{
  "arch": "resnet",
  "model": "self-supervised image encoder",
  "dataset": "photos of plants and fungi (iNaturalist)",
  "train_examples": 90422,
  "image_size": 48,
  "crop_scale_min": 0.4,
  "horizontal_flip": false,
  "color_jitter": 0.6,
  "method": "vicreg",
  "norm": "batchnorm",
  "hidden_act": "silu",
  "channel_attention": "se",
  "depths": [5, 5, 5],
  "kernel_size": 3,
  "stem": "single",
  "avg_pool_shortcut": true,
  "widths": [80, 112, 176],
  "projector_hidden": 1024,
  "projector_out": 1024,
  "projector_hidden_layers": 1,
  "init": "torch_default",
  "residual_init": "none",
  "optimizer": "adamw",
  "learning_rate": 0.0038,
  "beta1": 0.9,
  "beta2": 0.999,
  "eps": 1e-06,
  "max_grad_norm": 0.5,
  "max_steps": 9800,
  "batch_size": 256,
  "epochs": 27.7,
  "lr_schedule": "wsd",
  "decay_fraction": 0.4,
  "final_lr_fraction": 0,
  "warmup_steps": 490,
  "weight_decay": 0.04
}
Rows from block 6 of a small self-supervised image encoder, named by matrix and row number. Rows with one number belong to one channel. Each number is 128 + 24 x the weight over its row's rms, rounded and kept within 0 to 255. All counts start at 0.
After each channel's rows are labels from the 100 images, of 14848, where the channel reaches its highest value: "colour at peak" is the nearest of a few named colours to the mean colour under the peak. Only what is clearly more common there than usual is listed. The data: photos of plants and fungi (iNaturalist). In brackets: how many of the 100.
# convs0: first 3x3 conv (model.blocks.6.convs.0.weight, 112x112x3x3, each kernel summed), inputs 0-111
# convs1: second 3x3 conv (model.blocks.6.convs.1.weight, 112x112x3x3, transposed, each kernel summed), outputs 0-111

convs0.14 [154 120  63 118 149 105 169 146 105 157 107 129 161 123 104 121 127  96 136 132 153  86 120 118 133 145 145 144  91 100 121 109 134 125  73 144 117 123 112 118  80 131 135 148 106 165 197 144 123 102 117 119 132 122 143 151 149 132 128 131 109 123 155 104 144 125  93 151  71 101 133 129 176 135 103 161 115 130 116 128 136  54 113 107 107 127 121 151 114 140 117 157 128 126  90  92 137 120 155 158  85 147 102 120 123 149 104 149 139 120 145 126]
convs1.14 [108 115 128 139  92 114  67 125 129  92 158  90 134  97 104 112 130 119 120 145 184 136 142 117 136 120 117 137 150 120 151 145  95 107 136 117 157  90  93 114 133 109 133 105 103 135 100 103 106 130 119 107 141  89 140  86 148 138 141 132 180 148 153 114 120 116 129 105 125 136 176 103 115 131 101 131 112 154  97 103  64  97 138 168 117 140 126  99 117  72 182 110 141 104 114 136 106 126 103 141 169  77 133 142 117 122 150 131 124 112 113 135]
colour at peak: black (27)

convs0.61 [ 88 108 171 148  86 134 133 111 144 138 113 140  44 118 139  98  86  98 107 145 149 144 112 123  94 136 129 129 140  95 113 116 153 113 160  95 114 145 143 139 140 121 122 135 139 110 138  73 128  86 126 139 106 148  91  66 116 148 122 127 138 113 152 161  86 135 115  98 137 158  90 107 139 129 116 114 118 114 124 114  81 125 146 119 134  86 124 130 150 107 139  90 108 106 152 137 141 109 127 152 123 168 133 108 151 148 142 157 111 151 102  83]
convs1.61 [ 91 115 150  79 152 128 106 118 110 135  86 111 107 128 114 155  97 140 108  86 125 124  52 122 124 135 121 139 137 144 118 143 105 103 118 126 131 111 148  89  96 133  82 189 103 153 130 138 107  85 107  96 128 121 129 133 135 133 133 124 136  98  85 104 165 107 132 131 133 104 121 160 150  94 166 158 108 136 110 160 134 132 122 115 144 103 127 151 112 130 128 122 135 111 113 131 114 118 123 110 111 146  75  75  93 126  95  89 129 166 175 116]
colour at peak: pink (42); white (26)

convs0.56 [120 145  97 106 140 137 154 140 123  72 155 130 129 135 137 128 159  93 145 134 161 120 184 104 122 121 122  78 132 137 144  99 122 150 137 134 190 126 130 150 114 131 153 143 114 146 145 157 101 118 148 139 121 168 138 174 132  87 149 106  81 134 142 101 145 111 128 122 105 107 148  75 105 117  91 144 143 168 148 126  90 130 168 165 125 111 165 133 109 133 177 134 147 167 135 150 135 134 116 168 151 161 127 136 118 122 134 167  94 129 152 125]
convs1.56 [123 103 112  97 108  48 133 111 148 141 161 139 131 116 142 100 101 140 131 119 165 150 179 157 142 130 114 166 143  80  96  92 102 115  96 131 122 137 130 149 120 142 133 141 140 105 117 132 125 120 146 123 116  43  79 111 112 123 136 136 136 119 112 126 110 118 104 128  83 121  97 169 136 126 124 136 130  88 126 124 123 162 133 119  93 142 107 129 115 122 153 129 164 114 124 116 139 139 111 117 135 135 133 127 107 121 115 109 109  99 126  35]
colour at peak: black (55)

convs0.10 [123 153 100 115 135 154 118 118 126 117 212  88 148 160 187 116 131 140 111 134 137 131 149 110 147  72 127 118  77 157 105 163 128 114  89 134 128 117 117 105  83 146 106 141 125 125 127 116 101 124 132 103 149 134 103 116 142 133 132  51 114 127 114 115 171 136  93 135 136 138 141  78 132 124 159 112 123 160 144 135 156  95 130 130 123 136 132 127 107 136 148 126 164 134 126  67  95 120 132 144 111 113 155 112 149 120 165 101 150 129 127 138]
convs1.10 [117 139 113 126  88 108 134  89 132 123 186 157 157 136 149 111 132  84 141  80 112 154 164 122 119 135 151 158 139  67 124  96 124 138  80 125 153 144 109 153 149 152 132 140 125 123 167 122 155 160 132 126 130  94 103 109 136 133 124 121 138 126 147  73  82 129 129 139 120 137 122 143 157 143 140 136 127 109 116 132 117 143 109 121  96  92 106 110 118 156 143 131 161 107  65 117 112 147 143 141  94 137 127 139 139 134 139 132 109 153 133  39]
colour at peak: brown (62)

convs0.19 [123 114 125  89 124  66 133 126 135 106 111 100 137 128 159 114 152 126 112  92 148 128  99 145 119  80 122  87 138 132 134 131 135 150  90 126 119 132 120 135 130  86 149 146 112 127 167 159 157 100 139 129 104  87  86 139 177  95 127 113 150 139 130 131 131  92 150 152 104  96 157 155 120 122 133 107 167 102  98 152 138 141 138  87 154 102 142 122 129  99 196 140 148 138  93 126  79  98 147 112 118 113 121 152  90 122 105 176 138 149 137 139]
convs1.19 [130 133 116 139 129 176 137 170 123 186  73 108 146 173 144 140 113 159 125 117 150 115 132 137 175 122 115 116  95 141 127 115 113 129 136 151 200 135 145  79  95 139  42 132 157 145 146 145 121 124 154 132 116 164 105 155 105 106 129 153 161 149 149 131 100 137 148 139 118 111  96  96 159 122 112  99 148 130 139 127 143 113 139 103  77 139 111 144 118 160 130 121 137 148 139 102 112 144 140 111 120 109 124 159 122 140 160 123 115 141  98 133]
colour at peak: green (26)

convs0.93 [148 123 130 140 106 121 127 128 131 151 137 160 146  98 136 124 129 136 107 122 136 143 129 159 122 157 146 116 141 148 126 150 125 141 138 139  83 106 125 116 122 120 104 128 103 155 122  74 117 123 112 141 100  84 118  75 102 152 129 121 148 132  98 168 132 113 131 129 136 139 105 157  59 104 149  81 142  95 113 161 111 145 153  90 156 169 115  97 136  70 122 118 137  92 140 174 113 150  75 125 158 161 128 161 135  75 136 132 176 125 119 132]
convs1.93 [116 121 116 130  76 147 140 138 136 196 139 138 132 161  89 139 119 128  91 150 111 144 127 117 151 127 116 110 102 149  91 127 140  67 116 136 105 132 158 130 125 115  88 160 142 109 144 152 139 143 154 120  89 167  90 178  94 129 110 108 163 128 138 119 106 102  97 116 118 116 124 175 104 107 111 144 120 151 136 118 109 106 117 132 118 105 188 194 128 123  83 106 124 116 118  98 103 125 131 117 140 156 106 141 152 150 127 109 143 166 111 124]
colour at peak: pink (26)

convs0.8 [141 119 119 119 144 157 119 133 124 130 129 147 140 151 123  65 134 131 134 146 114 118 128 121  99 113 121 143 119 110 125 128  99 121  98 129 134 109  84 158 118 140  94 105 114  69 109 120 114 134  90 176 118 125 135 178 164 127  85  55 127 131 154  98 154 105  81 120 107 129 121 147 123 122  84 110 106 124 154 137 133 164  95 111 149 126 142 110 116 153 108 105 116 155 130  81 108 176 106 135 165 168 131 107 124 109 138 109 104 176 139 154]
convs1.8 [156 101 114 151 107  92 120 130 126  97 185 142 113 129 119 151 160  98 130 153 129  90 144 135 116 116 106 119 113 109 117 111 126 158 144 135  95 124  93 137  85 103 145 120 107 151 108 128 175 117 120 102 127 121 153  38 157 115 137 130 154 157 176 145 141 158 172 102 166 164 157 132 102 132 120 105 125 107  70 103 136 107 144 131  91 157  92 141 127 123 115 152 141 118 145 137 130 104 150 102 131  94 140  91 126 122 131 137 131 118 109 139]
colour at peak: brown (60)

convs0.54 [109  93 128 143 118 107 132 131  93 172 147 106 138 157  91 105 108 134 104 112  82 114 147  26 108  78 109 106 108  80 118 158 132 116 126  98 140  86 121 118 102 147  87 107 141  88 144 132 113 129 122 149 154 137 121 138 122 114 149 105  86 112 171 167 113 142 107 129 141  89 107 131 121 133 135 125 132  99 128  90 155 128 105 166 123 124 110 131 133 107 133 132 127 108 127 106 128 124 157 131 129 125 145 103 114 109 158 127 134 130  68 130]
convs1.54 [130 156 136 133 143  83 131 132 148  86 150 131 156 132 159 100 125 144 113 136 164  71 110 119 134 133 116 148 162 139  94 108 106 100 111  99  80 132  97 108 115 121 148 160 148  99 124 118 154  93 115 125 108 134 111 104 142 112 135 164  90 156 134 169  70 114 140 149  97 125 172 108 141 137 139 167 155  89 139 115 120 147 152 169 124 155 112 113 131  77 149 139 152  98 109 118 145 140 138 126 118 142 128 107 101 121 103  79 110 166  95 122]
colour at peak: pink (26)

convs0.12 [124 115  90 113 107 157 154 121 108  69  98  96 126 140 150 124 100 128 148 128 119 134 134 115 112  91 138 158 101  82 145  90  84  88 116 132  96  95 117 153 145 100 128 121 144 128 169 107 135 142 120 141 118  88 107 133 112 131 126  48 130 108 159 118 133 129 122 161  94 136 119  89 130 129 174  79 122 114 157 132 109 115 130 122  89 101 132 163 163 148 154  72 147 116 151 122 152 134 138 138 150 126 149 117 119 121 154 140  87 132 143 130]
convs1.12 [ 95 136 124  60 179 128  99 130 102  77  91 144 135 136 134 134 121 146 138 132 150 135  98 122  98 137 110 147 143 106 137 120  95 137 152 127 131 123 108 119 118 140 125 213 131 125 114 148 107 120 109 112 194 112 123 137 152 113 122 119 125  79 110 126 135  98  77 147 119 108  76 112 106 114 130 119 141 149 140 183 141 131  92 119 140  95 150 152 137 122 119 151 127 122 142 139 119 108  96 118 141 130 109 131 103 161 120 113 138 152 186 156]
colour at peak: pink (26)

convs0.57 [123 133 148 118 137 138 130 125  99  91 117 162 122 151 144  65  96 111  96 136 150 120 140 105 134 134  57 152 132 119 120 173 123 104  89 125 109 155 122 160 108  95 128 124 118 101 149  86  98 127 111 131 128 135 146 113  83 188  87 114 169 129 154 155 138 102 127 123  94 121  95  84 123  85 151  87 120 105 107 155 128 135  87 100 124 155 153 168 151 138 124 131 122 107 152 133 126 161 154 122 115 128 128 102 147 139 110 128 159 140 120 140]
convs1.57 [101 110 168 146 175 116 110 129  88 114 152 132 159 123 115 118 138 138 100 150 110 127 117  84 133 179 139 132 141 144 127 108 142 132 114 107 107 115 122 139 134 120 110 131 121 129 130 147 127 142 138 147 128 145 150 120 109 149 118 101 205  90 157 105 127 136 107 136 122 120 144 153 101  90 158 100 155  57  97 140  97 126 110 160 144 136 104 178 165 109 113  94 123 133 109  93  96 117 121  78 121 117  93 147 130 172  94 127 139 175 120 122]
colour at peak: white (43); pink (29)

convs0.33 [127 137 137 132 117 118 163 142 138 116 132 182 105 121 161  71 119 116  95 152 143 136 131 130 131 155  80 108 108 122 107 132 144 151 104 114 114 119 106 146 105  91 112 121 125 153 182 108  96 122 111 141 122 131 144 100  93 148 131 174 133 122 122 155  95 109 104 126 117 113 111 134  96 100 141  87 156 118 137 150 120 152 188 120 126 153 106 140 128  82 117 120 109 133 153 132 136 165 107 124 172 190 115 167 156  89 108 157 153 108  98 143]
convs1.33 [113 107 157 140 131 115  83 109 133 159 123 152 136 123 126 114  59 115  89 133 136 103 149  71 129 156 140 106 148 151 100 109 105  68 123 124 148 122 124 121 112 128  91 123  92 118 165 109 123 120 140 131 115 142 121 108  70 132 139 108 124 100  93  85  92  99  91 154  98 126  92 115 112 115 146 128  95 169 116 131  72 119 170 101 148 125 105 145 116 119  96 124 127 104 107 114 125 111 122 126 140 179  95 158 147 122 133 109 130 141 121 131]
colour at peak: white (25)

convs0.38 [105 128  90  71 150 136 119 101 135  80 102  98 140 134 184 122 129 131  96 116 131 113 121 101 131  53 139 102 120 109 107 141 113 144  91 135 115 108  88 107 136 131 150 124 135 104 129 160 170 145 110  88 138 131 125 131 139 136 125  73 130 129  90 118 118 104 117 142 125  88 132 168 146 122 100  98 139 158 144 141 147 131 122 146 186 148 156 158  83 143 135 106 146 139 118  86  89 140 129 124 163 125 133 140 126 102 126 101 133 160 132 158]
convs1.38 [125 112 133 123 109 125 110  86 143 149 203 100 140 110 161 123 114 124 143 101  99  80 162 157 123 132 134 141 145 114 124  67 129 159 118 119 146 142  73 129 125 151 126  78 136 130 133  92  92 162 135 157 167 112 183 113 100 128 134 117 131 128 138 119 119 153 149 107 163 135 146 127 113 154 154  86 141  81 108 105 123 133 123 109 102 113  86 124 111 128 151 125 143 155 114 116 114 110 146 140 168  82 134 153  95 155 136 152 130 110 106 117]
colour at peak: black (54)

convs0.83 [121 123 118 123 106 126 111 137  91 150 106 138 116  94  85 107 107 155 137 131 100 116 123 105 143  87 129 162 105 113 146 130 108 128  84 139 155 101 105 195 140  98 124 101 122 122 119 159 125 116  83 127 146 134 140 138 135 105  85  82 124 117 202 132 133  83 110 155 120 130  97 130 139 160 116 158 134  91 130 121 101 122 113 121 140 155 108 124 151 115 124 165  97 123 108  67 121 141 108 179 130 135 145  98 117 110 137 109 114 136  76 119]
convs1.83 [161  98 135 153 128 113 117 106 142 128 143  96  79 131 141 148 169 118 128 131 142  50 118 109 142 121 123 120 124 146 141 101 118 171 128 125 134 148 122 123 161 145 167 125 167 161 142 104 131 116 105 124 121 115 123 110 126 110 156 147 124 155 116 166 101 155 129 115 123 116 161 122 130 142 125 136 152 121  93  77 128  94 138 136  88 127 154 122 160 138 114 106 111 146 158 203  79 130 139 107 131  92 127  51 148 127 131 119 102 106 147 125]
colour at peak: black (41)

convs0.88 [163 124 126 102 144 102 150 114 123 171 158  94 151 107  84 104  99 119 119 112 104 105 109 137  99 171 160 151 109 152 151 141 116 126 154 120  87 117 111 148 121 150 101 105 137  91 156  87 133 121 110 123  92  72 151 136 150 141  97 150 125 132 168 130 140 134 111 105 116 109  93 147 121 134 198 113 129 148 122 119 156  84 105 143  80 126 131  87 139 144 102 147 110 130 138 125 134  89 128 137 120 135  97 104  83 121 124 104  95 105 110 103]
convs1.88 [118  78  83 143  89 131 123 117  93 114 155  99 104 107  99 110 112 123 110 125 168 138 122 135 130 116  95 150 141 168 146 100 124 145 117 137 172 120 159 136 147 133 155 130 100 124 106 171 112 118  93 112  97  73  97 142 114 126 109 131 131 149 106 168 120 122 133 104 104 158 112 119 130  87  92 101 135 122 121 113 121  97  89 101 102  91 125  83 167 143 149 126 134  91 129 130 125 120  87 107 121  66 142 108  83 135 144 114 127 125 109 101]
colour at peak: brown (62)

convs0.98 [146 147 167 152 126 118 117 141 131 143 157 175 149 131 112 124 146 106 113 143 138 100 177 125 154 178 131 110 121 132 143 105 158 151 186 139 167 139 146 111 136 139 126 170 139 149 139 122 110 137 151 162 126 172 171 148 110 150 139 218 147 127 114 128 126 135 140  82 137 129 131 112 114 122 109 167 165 157 126 159 141 145 159 124 118 143 138 120 133 120 109 149 135 142 173 110 170 129 117 148 126 158 122 144 148 167 124 109 120  82  92 122]
convs1.98 [114 109 134  81 124 131 113  99 128 116 135 109  96  99 106 118 128 122  62 116 122  79 124 131 123 127 118  99 134 131 109  96  88 102 146 100  90 123 132 120 113 137 130 167  98 107  72 113 101 117 121 119 108  75 142 133 132 122 115 123 113  94 162 107 148 119 130  97 128  80 136 118 114 111 138 130  99  97  65 123 118 113 133  96 116 115 109  86 139 134 108 134  92 104 142 105 126 129  91 130 116 106 131  94 142  71 112  73 132  84 130 140]
colour at peak: white (77)

convs0.22 [131 125 104  77 154  94 148  93 133 108 123 121 141 123  99 145 129  94 163 140 117  87 120 130 148 126 148 141 109  90 114 115 112 110 125 140 138  95 106  98 131  83 162 135 122 108 179 154 125 121 126 109 153  77 118 165 149 102 115 157 110 158 152 120 118 102 106 149  77  69 136 118 126 167 104 128 158 136 127 133 134 136 114 119 164 109 134 128 120 163 147 131 116 117  77  79 115  86 131  98 103 168 103 120 114  93  92 133 106 136 121 136]
convs1.22 [130  81 122  96 125 118 135 110 119 107 133  81 128  76 137 108 111 130 146 109 144 104 158 149 121 103 104  99 172 108 117  77 126 151 114 107 123 122  94 110 136 158 142 102 124 106  80 121 115 134  87 133 158  99 147 107 132 115 145 123 127 135 105 114 126 150 118 101 149 143 134 126 110 130 138 113 170  91 116 129  91 145 120 123  75 121  91 138 107  88 150  95 122 127 130 160 129 141 114 148 158  48 144 151 130 102 132 165 116  71 126 107]
colour at peak: black (60)

convs0.66 [160 110  78  75 138 125 154  90 135 106 138  98 115 129 201 128 142 148 118 124 137 165 112  90 133  34 128 112 130 139 102 173  96 126  96 144 109 123 104  80 123 123 136 113 130 124 129 131 151 133 122  91 144 129 112 122 147  88 139  31 110 124 114  95 119 110 114 124 128 107 129  99 124 137 166 117 128 134 149 109 144 110 110 143 150 131 136 124 104 146 153 129 136 125 104 116 113 128 108 131 103 125 142 136 145 124 145 113 120 142 120 148]
convs1.66 [110 121 109 116 100 126 135  85 158 141 168 137 149 128 131 121 106 115 134  99  65 124 152 141 111 144 146 136 166 116  98  82 114 123  87 140 121 146 104 101 132 131  80 129 125 127 167  92 129 160 140 123 134 136 132 108 119  95 141 106 105 146 159  41  87 134 160 147 141 121 131 122 159 117 172 124 138 100 109 104 133 113 145 119 143 127 101 142 107 104 111 139 123 144  64 135 121 131 113 128  80 147 114 125 139 144 127 129  90 138 134  71]
colour at peak: black (26)

convs0.76 [152 123 105  50 115 131 123 115 142 145 103 102 133 103 148 141 113 112 140 132 133 126  97 106 154  73 140 136 135 142 123 144 120 138  89 115  89  89  99 107 139 100 145 123  85 146 151 126 144 137 104  73  97 109 116  92 160 129 122  92 118 143  90 131 119  77 124 135  54  89 125 160 145 127 105 103 128 118 125 139 115 101 117 114 163 144 119 134 113 123 156  92 149  93  88 121  76 142 107 114 128 145 131 124 116 113 146 128 121 140 134 158]
convs1.76 [140 102 131 138 102 137 148 100 144 192 148 110 146 135 151 103 117 168 123  95 120 132 147 123 119  87 132 110 128 147  93 125 165 131  98 130 160 130  82  92 145 149 105  77 159  90 101 109  66 135 151 149 140 123 138 138 136 120 111 130 126 147 159 143 135 158 105 102 156 130 126 113 167 142 140 129 137  74 118 141 122 141  94 100 112 128 115 142 132  94 156  68 107 150 120 112 111 111 127 146 156  74 132 152 120 137 140 160 125 122  97  89]
colour at peak: brown (75)

convs0.6 [107 100 126  96 107 139 100 118 141 124 120  93 127 149  68 130 100 138 103 138 120 119 124 172 124 147 123 132 117 118 110 132 144  93 130  87 119 100 121 157 169 125 148 115 119 112 131 102 127 112 106 108  79  95  87 118 102 147  94 181 113  90 151 146 117 119 103 149 121 124  92 149 110 103 163  91 116 143 113 134 148 112 118 117 126 106 146 184 146  86 134 156 164  87 100 123 130  77 115 170 151 162  99 118 100 131 144 148 143 125 106 110]
convs1.6 [138 117 146 140 141  97 164 167 144 118 157 102 124 149 117 145 132 132 132 121 180 120 116 105 157 133 105 105 108 148 121 142  96 139  89 109 160 109 173 140 111 139 109 135 141 134  80 133 113 133 126 115 137  95 108 117 144 117 135 140 138 131  85 156 112 146 140  67 133 112 110 116 139  89 126  91 148 126 130 160 134 178 121 128  73  96 110 116 128 172 122 123 114 117 142 105 107  88 135  79 162  77 122 179  85 157 127 152 107 152 122 102]
colour at peak: brown (63)