A small self-supervised image encoder, trained from scratch: depths [5, 5, 5].
Rows from block 12 of a small self-supervised image encoder, named by matrix and row number. Rows with one number belong to one channel. Each number is 200 + 40 x the weight over its row's rms, rounded and kept within 0 to 999. All counts start at 0.
After each channel's rows are labels from the 100 images, of 14848, where the channel reaches its highest value: "responds to" is what is common among them. Only what is clearly more common there than usual is listed. The data: photos of plants and fungi (iNaturalist). In brackets: how many of the 100.
# convs0: first 3x3 conv (model.blocks.12.convs.0.weight, 176x176x3x3, each kernel summed), inputs 0-87
# convs1: second 3x3 conv (model.blocks.12.convs.1.weight, 176x176x3x3, transposed, each kernel summed), outputs 0-87

convs0.172,202,190,227,271,215,193,224,212,209,202,230,204,178,191,144,207,176,137,158,133,278,138,216,211,216,159,316,131,223,194,211,173,177,186,156,257,178,208,257,132,170,288,230,160,206,185,219,199,226,182,156,169,154,256,164,180,182,72,244,169,217,187,266,260,183,203,183,174,223,184,188,162,132,194,168,223,121,121,240,127,216,144,220,128,186,182,232,320
convs1.172,135,237,303,305,232,243,200,237,185,178,240,308,206,222,223,244,180,226,149,164,242,175,224,217,239,259,281,181,203,251,213,183,187,248,180,277,221,168,240,200,233,297,256,219,193,228,157,199,239,234,181,163,172,288,214,184,141,241,216,234,191,228,242,204,213,150,178,215,179,234,322,198,186,225,241,206,201,145,210,198,227,179,219,166,214,208,270,247
responds to: order Caryophyllales (36); family: Cactaceae (34); text has "cactus" (26)

convs0.15,186,199,262,255,162,139,196,197,207,224,272,233,279,196,196,203,253,157,147,215,254,236,147,213,229,207,292,175,66,208,164,227,223,167,179,144,193,200,276,147,161,112,149,200,266,193,166,191,214,183,237,210,183,318,231,203,231,184,195,219,195,252,203,248,190,205,173,170,163,233,232,186,257,195,179,261,138,145,195,184,228,182,247,163,170,167,218,273
convs1.15,221,254,280,274,185,85,214,208,240,143,247,168,218,239,221,246,177,159,172,172,267,196,203,151,225,134,313,176,152,126,156,169,166,148,172,195,256,193,265,205,182,144,127,164,206,231,213,168,314,200,162,197,192,180,178,211,221,206,192,195,156,209,134,161,203,298,170,198,234,225,202,170,203,253,208,187,143,185,153,193,183,227,214,170,199,167,211,301
responds to: order Caryophyllales (58); family: Cactaceae (57); text has "cactus" (38)

convs0.108,158,199,192,220,204,268,144,241,177,178,234,255,226,216,286,204,245,215,215,155,194,215,175,196,242,158,256,186,96,184,149,45,151,211,197,250,176,155,198,206,137,201,242,171,178,153,161,177,183,161,85,154,235,199,169,161,253,145,151,225,183,263,197,239,106,169,130,179,152,228,253,139,185,249,164,245,227,155,149,216,206,219,216,220,197,243,214,215
convs1.108,206,148,205,182,202,256,130,253,204,182,240,255,238,196,231,224,156,202,180,134,189,175,158,189,221,128,327,196,192,121,172,101,126,207,205,121,168,135,228,172,195,160,223,208,165,228,211,209,120,188,128,163,224,161,201,183,212,211,174,230,155,264,168,220,164,153,197,220,152,228,150,200,203,237,210,227,169,237,198,254,150,185,275,236,260,204,270,153
responds to: order Caryophyllales (46); family: Cactaceae (44); text has "cactus" (37)

convs0.103,191,191,232,225,239,240,129,156,137,228,193,178,211,196,239,233,165,248,211,158,229,111,198,156,213,191,225,264,216,233,224,182,173,257,147,227,193,135,179,199,238,203,295,258,237,224,238,159,263,230,209,189,240,234,167,229,205,84,190,248,231,171,200,142,239,199,188,213,149,138,182,179,209,165,177,144,216,248,290,117,211,233,192,179,192,141,226,208
convs1.103,186,162,238,125,265,191,157,162,162,203,219,135,170,207,223,220,246,197,155,190,253,199,252,130,212,217,187,251,287,164,220,231,163,275,124,184,248,219,148,164,259,163,193,218,231,259,135,209,238,183,208,257,132,232,205,231,270,236,225,224,215,171,227,136,310,130,204,183,173,135,232,271,245,163,155,171,216,239,194,160,183,212,277,179,214,172,293,225
responds to: order Caryophyllales (27); text has "cactus" (27); family: Cactaceae (26)

convs0.0,174,213,198,225,186,208,255,235,184,206,175,163,257,191,180,284,214,202,62,174,186,202,215,204,230,188,209,238,168,306,191,216,209,137,262,231,244,157,154,155,147,230,187,171,167,199,222,181,229,275,220,278,184,213,195,209,195,147,187,145,205,254,234,249,193,145,169,65,136,253,137,202,162,145,177,233,202,162,182,247,165,198,199,153,200,249,203,200
convs1.0,190,194,186,193,182,176,259,165,95,150,172,182,206,173,149,174,219,250,164,167,227,190,210,197,145,157,194,229,253,187,165,195,178,166,196,149,141,190,89,175,137,182,176,172,253,187,206,164,190,185,229,122,204,258,171,126,170,222,263,223,206,241,266,250,234,143,188,123,206,204,147,209,154,224,229,198,219,164,195,151,208,180,130,173,213,273,189,209
responds to: order Caryophyllales (29); family: Cactaceae (27)

convs0.157,142,205,216,214,161,231,237,259,245,239,153,184,219,140,187,107,237,192,166,218,241,162,150,193,197,214,280,221,190,196,228,224,230,193,175,221,215,196,196,193,247,133,271,238,163,165,146,219,155,260,267,204,195,229,187,161,223,128,218,230,211,192,196,160,283,226,184,177,167,253,129,228,261,117,200,172,181,182,226,164,152,173,194,169,159,211,252,226
convs1.157,150,225,237,246,171,235,180,179,213,304,163,241,197,183,211,149,180,203,169,234,175,189,197,254,329,169,288,165,213,242,197,243,181,330,175,219,172,186,146,149,237,238,246,183,190,173,187,109,171,104,219,254,172,224,186,226,236,154,226,234,218,283,207,209,246,260,253,190,219,203,271,180,197,179,211,202,235,198,271,147,202,201,246,172,234,188,223,169
responds to: order Caryophyllales (36); family: Cactaceae (34)

convs0.44,194,234,275,227,206,195,244,192,126,151,227,211,195,211,154,219,115,201,180,245,162,233,196,154,229,144,189,260,209,139,278,229,162,218,203,201,191,254,190,223,172,206,231,182,190,128,260,161,143,208,317,198,221,243,210,182,212,137,190,111,151,199,274,121,195,190,228,228,230,172,206,261,144,201,231,234,180,174,97,165,186,249,192,232,226,209,231,237
convs1.44,173,235,283,200,214,249,230,197,207,134,184,218,187,200,210,229,151,132,185,185,223,203,197,208,288,153,162,237,255,217,192,149,182,237,158,178,203,233,168,245,188,204,256,218,244,183,199,196,193,225,309,205,201,156,232,191,234,217,145,220,150,197,198,232,166,164,222,161,172,197,176,227,126,203,241,200,222,161,165,182,119,266,230,133,221,172,200,207
responds to: class Liliopsida (32)

convs0.153,173,191,215,216,127,172,189,183,191,188,154,210,177,143,206,147,129,190,213,191,208,235,225,173,121,159,198,204,188,93,229,206,237,120,190,224,244,238,201,233,181,188,127,173,183,156,159,204,253,138,236,144,216,109,211,161,37,260,251,203,164,198,232,254,240,201,250,182,209,158,252,228,220,208,199,184,125,200,223,212,197,170,278,250,169,215,154,200
convs1.153,216,184,160,183,198,197,153,149,205,159,163,209,216,131,128,190,204,120,187,123,157,233,138,133,223,181,215,185,176,153,151,177,173,201,190,165,221,145,155,162,122,179,177,192,167,241,183,160,174,155,130,164,189,198,173,156,164,143,165,199,175,212,130,171,168,180,181,151,243,144,165,130,130,152,161,172,215,192,194,133,139,202,148,200,183,152,167,202
responds to: order Caryophyllales (28); family: Cactaceae (26); kingdom Fungi (25)

convs0.95,167,247,215,254,129,203,197,136,218,201,227,191,235,140,206,198,146,172,177,197,130,195,176,207,175,208,207,261,144,230,231,197,168,309,204,221,217,222,164,153,207,160,243,262,196,154,203,222,220,223,294,238,207,213,246,225,212,56,199,228,189,186,134,182,189,157,202,158,192,179,149,161,222,244,152,235,134,193,200,224,201,154,233,215,225,196,244,221
convs1.95,175,260,236,239,212,237,224,174,221,152,236,210,204,204,248,218,245,172,146,252,145,215,256,171,191,207,175,285,283,253,245,184,154,239,140,216,144,258,171,168,133,157,217,286,204,235,147,209,204,261,296,168,168,133,189,196,250,143,193,248,217,239,131,233,189,164,227,113,163,241,192,222,192,210,230,226,200,234,192,199,156,207,247,159,186,176,251,236
responds to: order Caryophyllales (25)

convs0.7,164,163,115,152,203,242,218,242,164,224,131,182,141,197,242,192,265,229,207,188,233,189,129,227,126,116,242,176,162,215,186,236,226,147,230,194,169,175,189,165,115,191,185,167,154,173,191,187,228,182,183,225,182,293,146,196,226,154,73,173,158,199,174,221,122,144,135,184,206,213,229,196,195,212,109,206,281,178,167,199,211,199,258,148,203,205,176,211
convs1.7,216,169,88,155,279,211,237,220,199,219,152,230,146,190,276,173,246,230,203,222,173,165,146,237,124,154,245,185,194,223,140,192,214,90,224,198,144,177,169,169,188,177,173,120,201,262,171,204,192,203,114,244,206,144,113,192,182,229,234,235,205,269,140,192,185,132,198,151,159,181,165,161,182,232,221,242,205,210,159,240,223,196,212,226,261,225,163,181
responds to: order Caryophyllales (28); family: Cactaceae (27)

convs0.63,213,186,212,221,154,263,226,186,208,208,138,201,221,178,118,209,250,190,200,168,201,206,222,223,152,290,237,232,219,305,225,227,216,208,274,241,216,239,202,149,211,191,254,168,222,178,193,234,220,234,279,255,233,196,217,189,119,147,177,181,81,223,242,164,214,177,225,177,124,146,223,235,155,141,147,177,243,221,205,200,192,192,180,186,155,246,222,293
convs1.63,87,206,265,223,200,194,266,172,200,202,180,264,245,160,116,185,222,244,193,200,213,204,219,268,127,214,241,190,250,187,217,207,231,248,221,192,176,266,225,106,203,209,212,193,214,249,196,240,195,169,229,200,147,185,246,145,140,168,205,186,146,187,217,207,266,192,249,204,184,190,255,223,181,227,213,228,258,295,233,232,141,240,154,147,178,176,215,176
responds to: order Caryophyllales (31); family: Cactaceae (28)

convs0.17,161,186,157,215,189,255,151,196,214,204,125,192,159,193,282,208,260,240,207,204,210,269,234,241,40,201,251,126,200,207,216,162,223,130,185,241,211,199,208,192,235,169,219,206,189,176,177,201,194,224,140,246,250,209,189,244,257,206,220,215,237,121,144,200,224,223,216,214,141,234,119,265,142,171,157,239,177,283,188,190,251,153,256,167,193,187,224,212
convs1.17,191,143,169,234,193,247,159,94,195,206,160,192,132,204,318,191,193,246,217,161,162,189,251,208,131,210,236,140,218,268,148,192,186,132,170,227,183,149,220,174,216,143,204,157,195,213,193,215,176,203,192,213,175,110,145,240,195,213,184,263,186,175,159,159,235,189,256,183,227,210,162,210,178,188,255,187,137,208,195,159,268,120,175,227,282,198,274,238
responds to: order Caryophyllales (29); family: Cactaceae (27)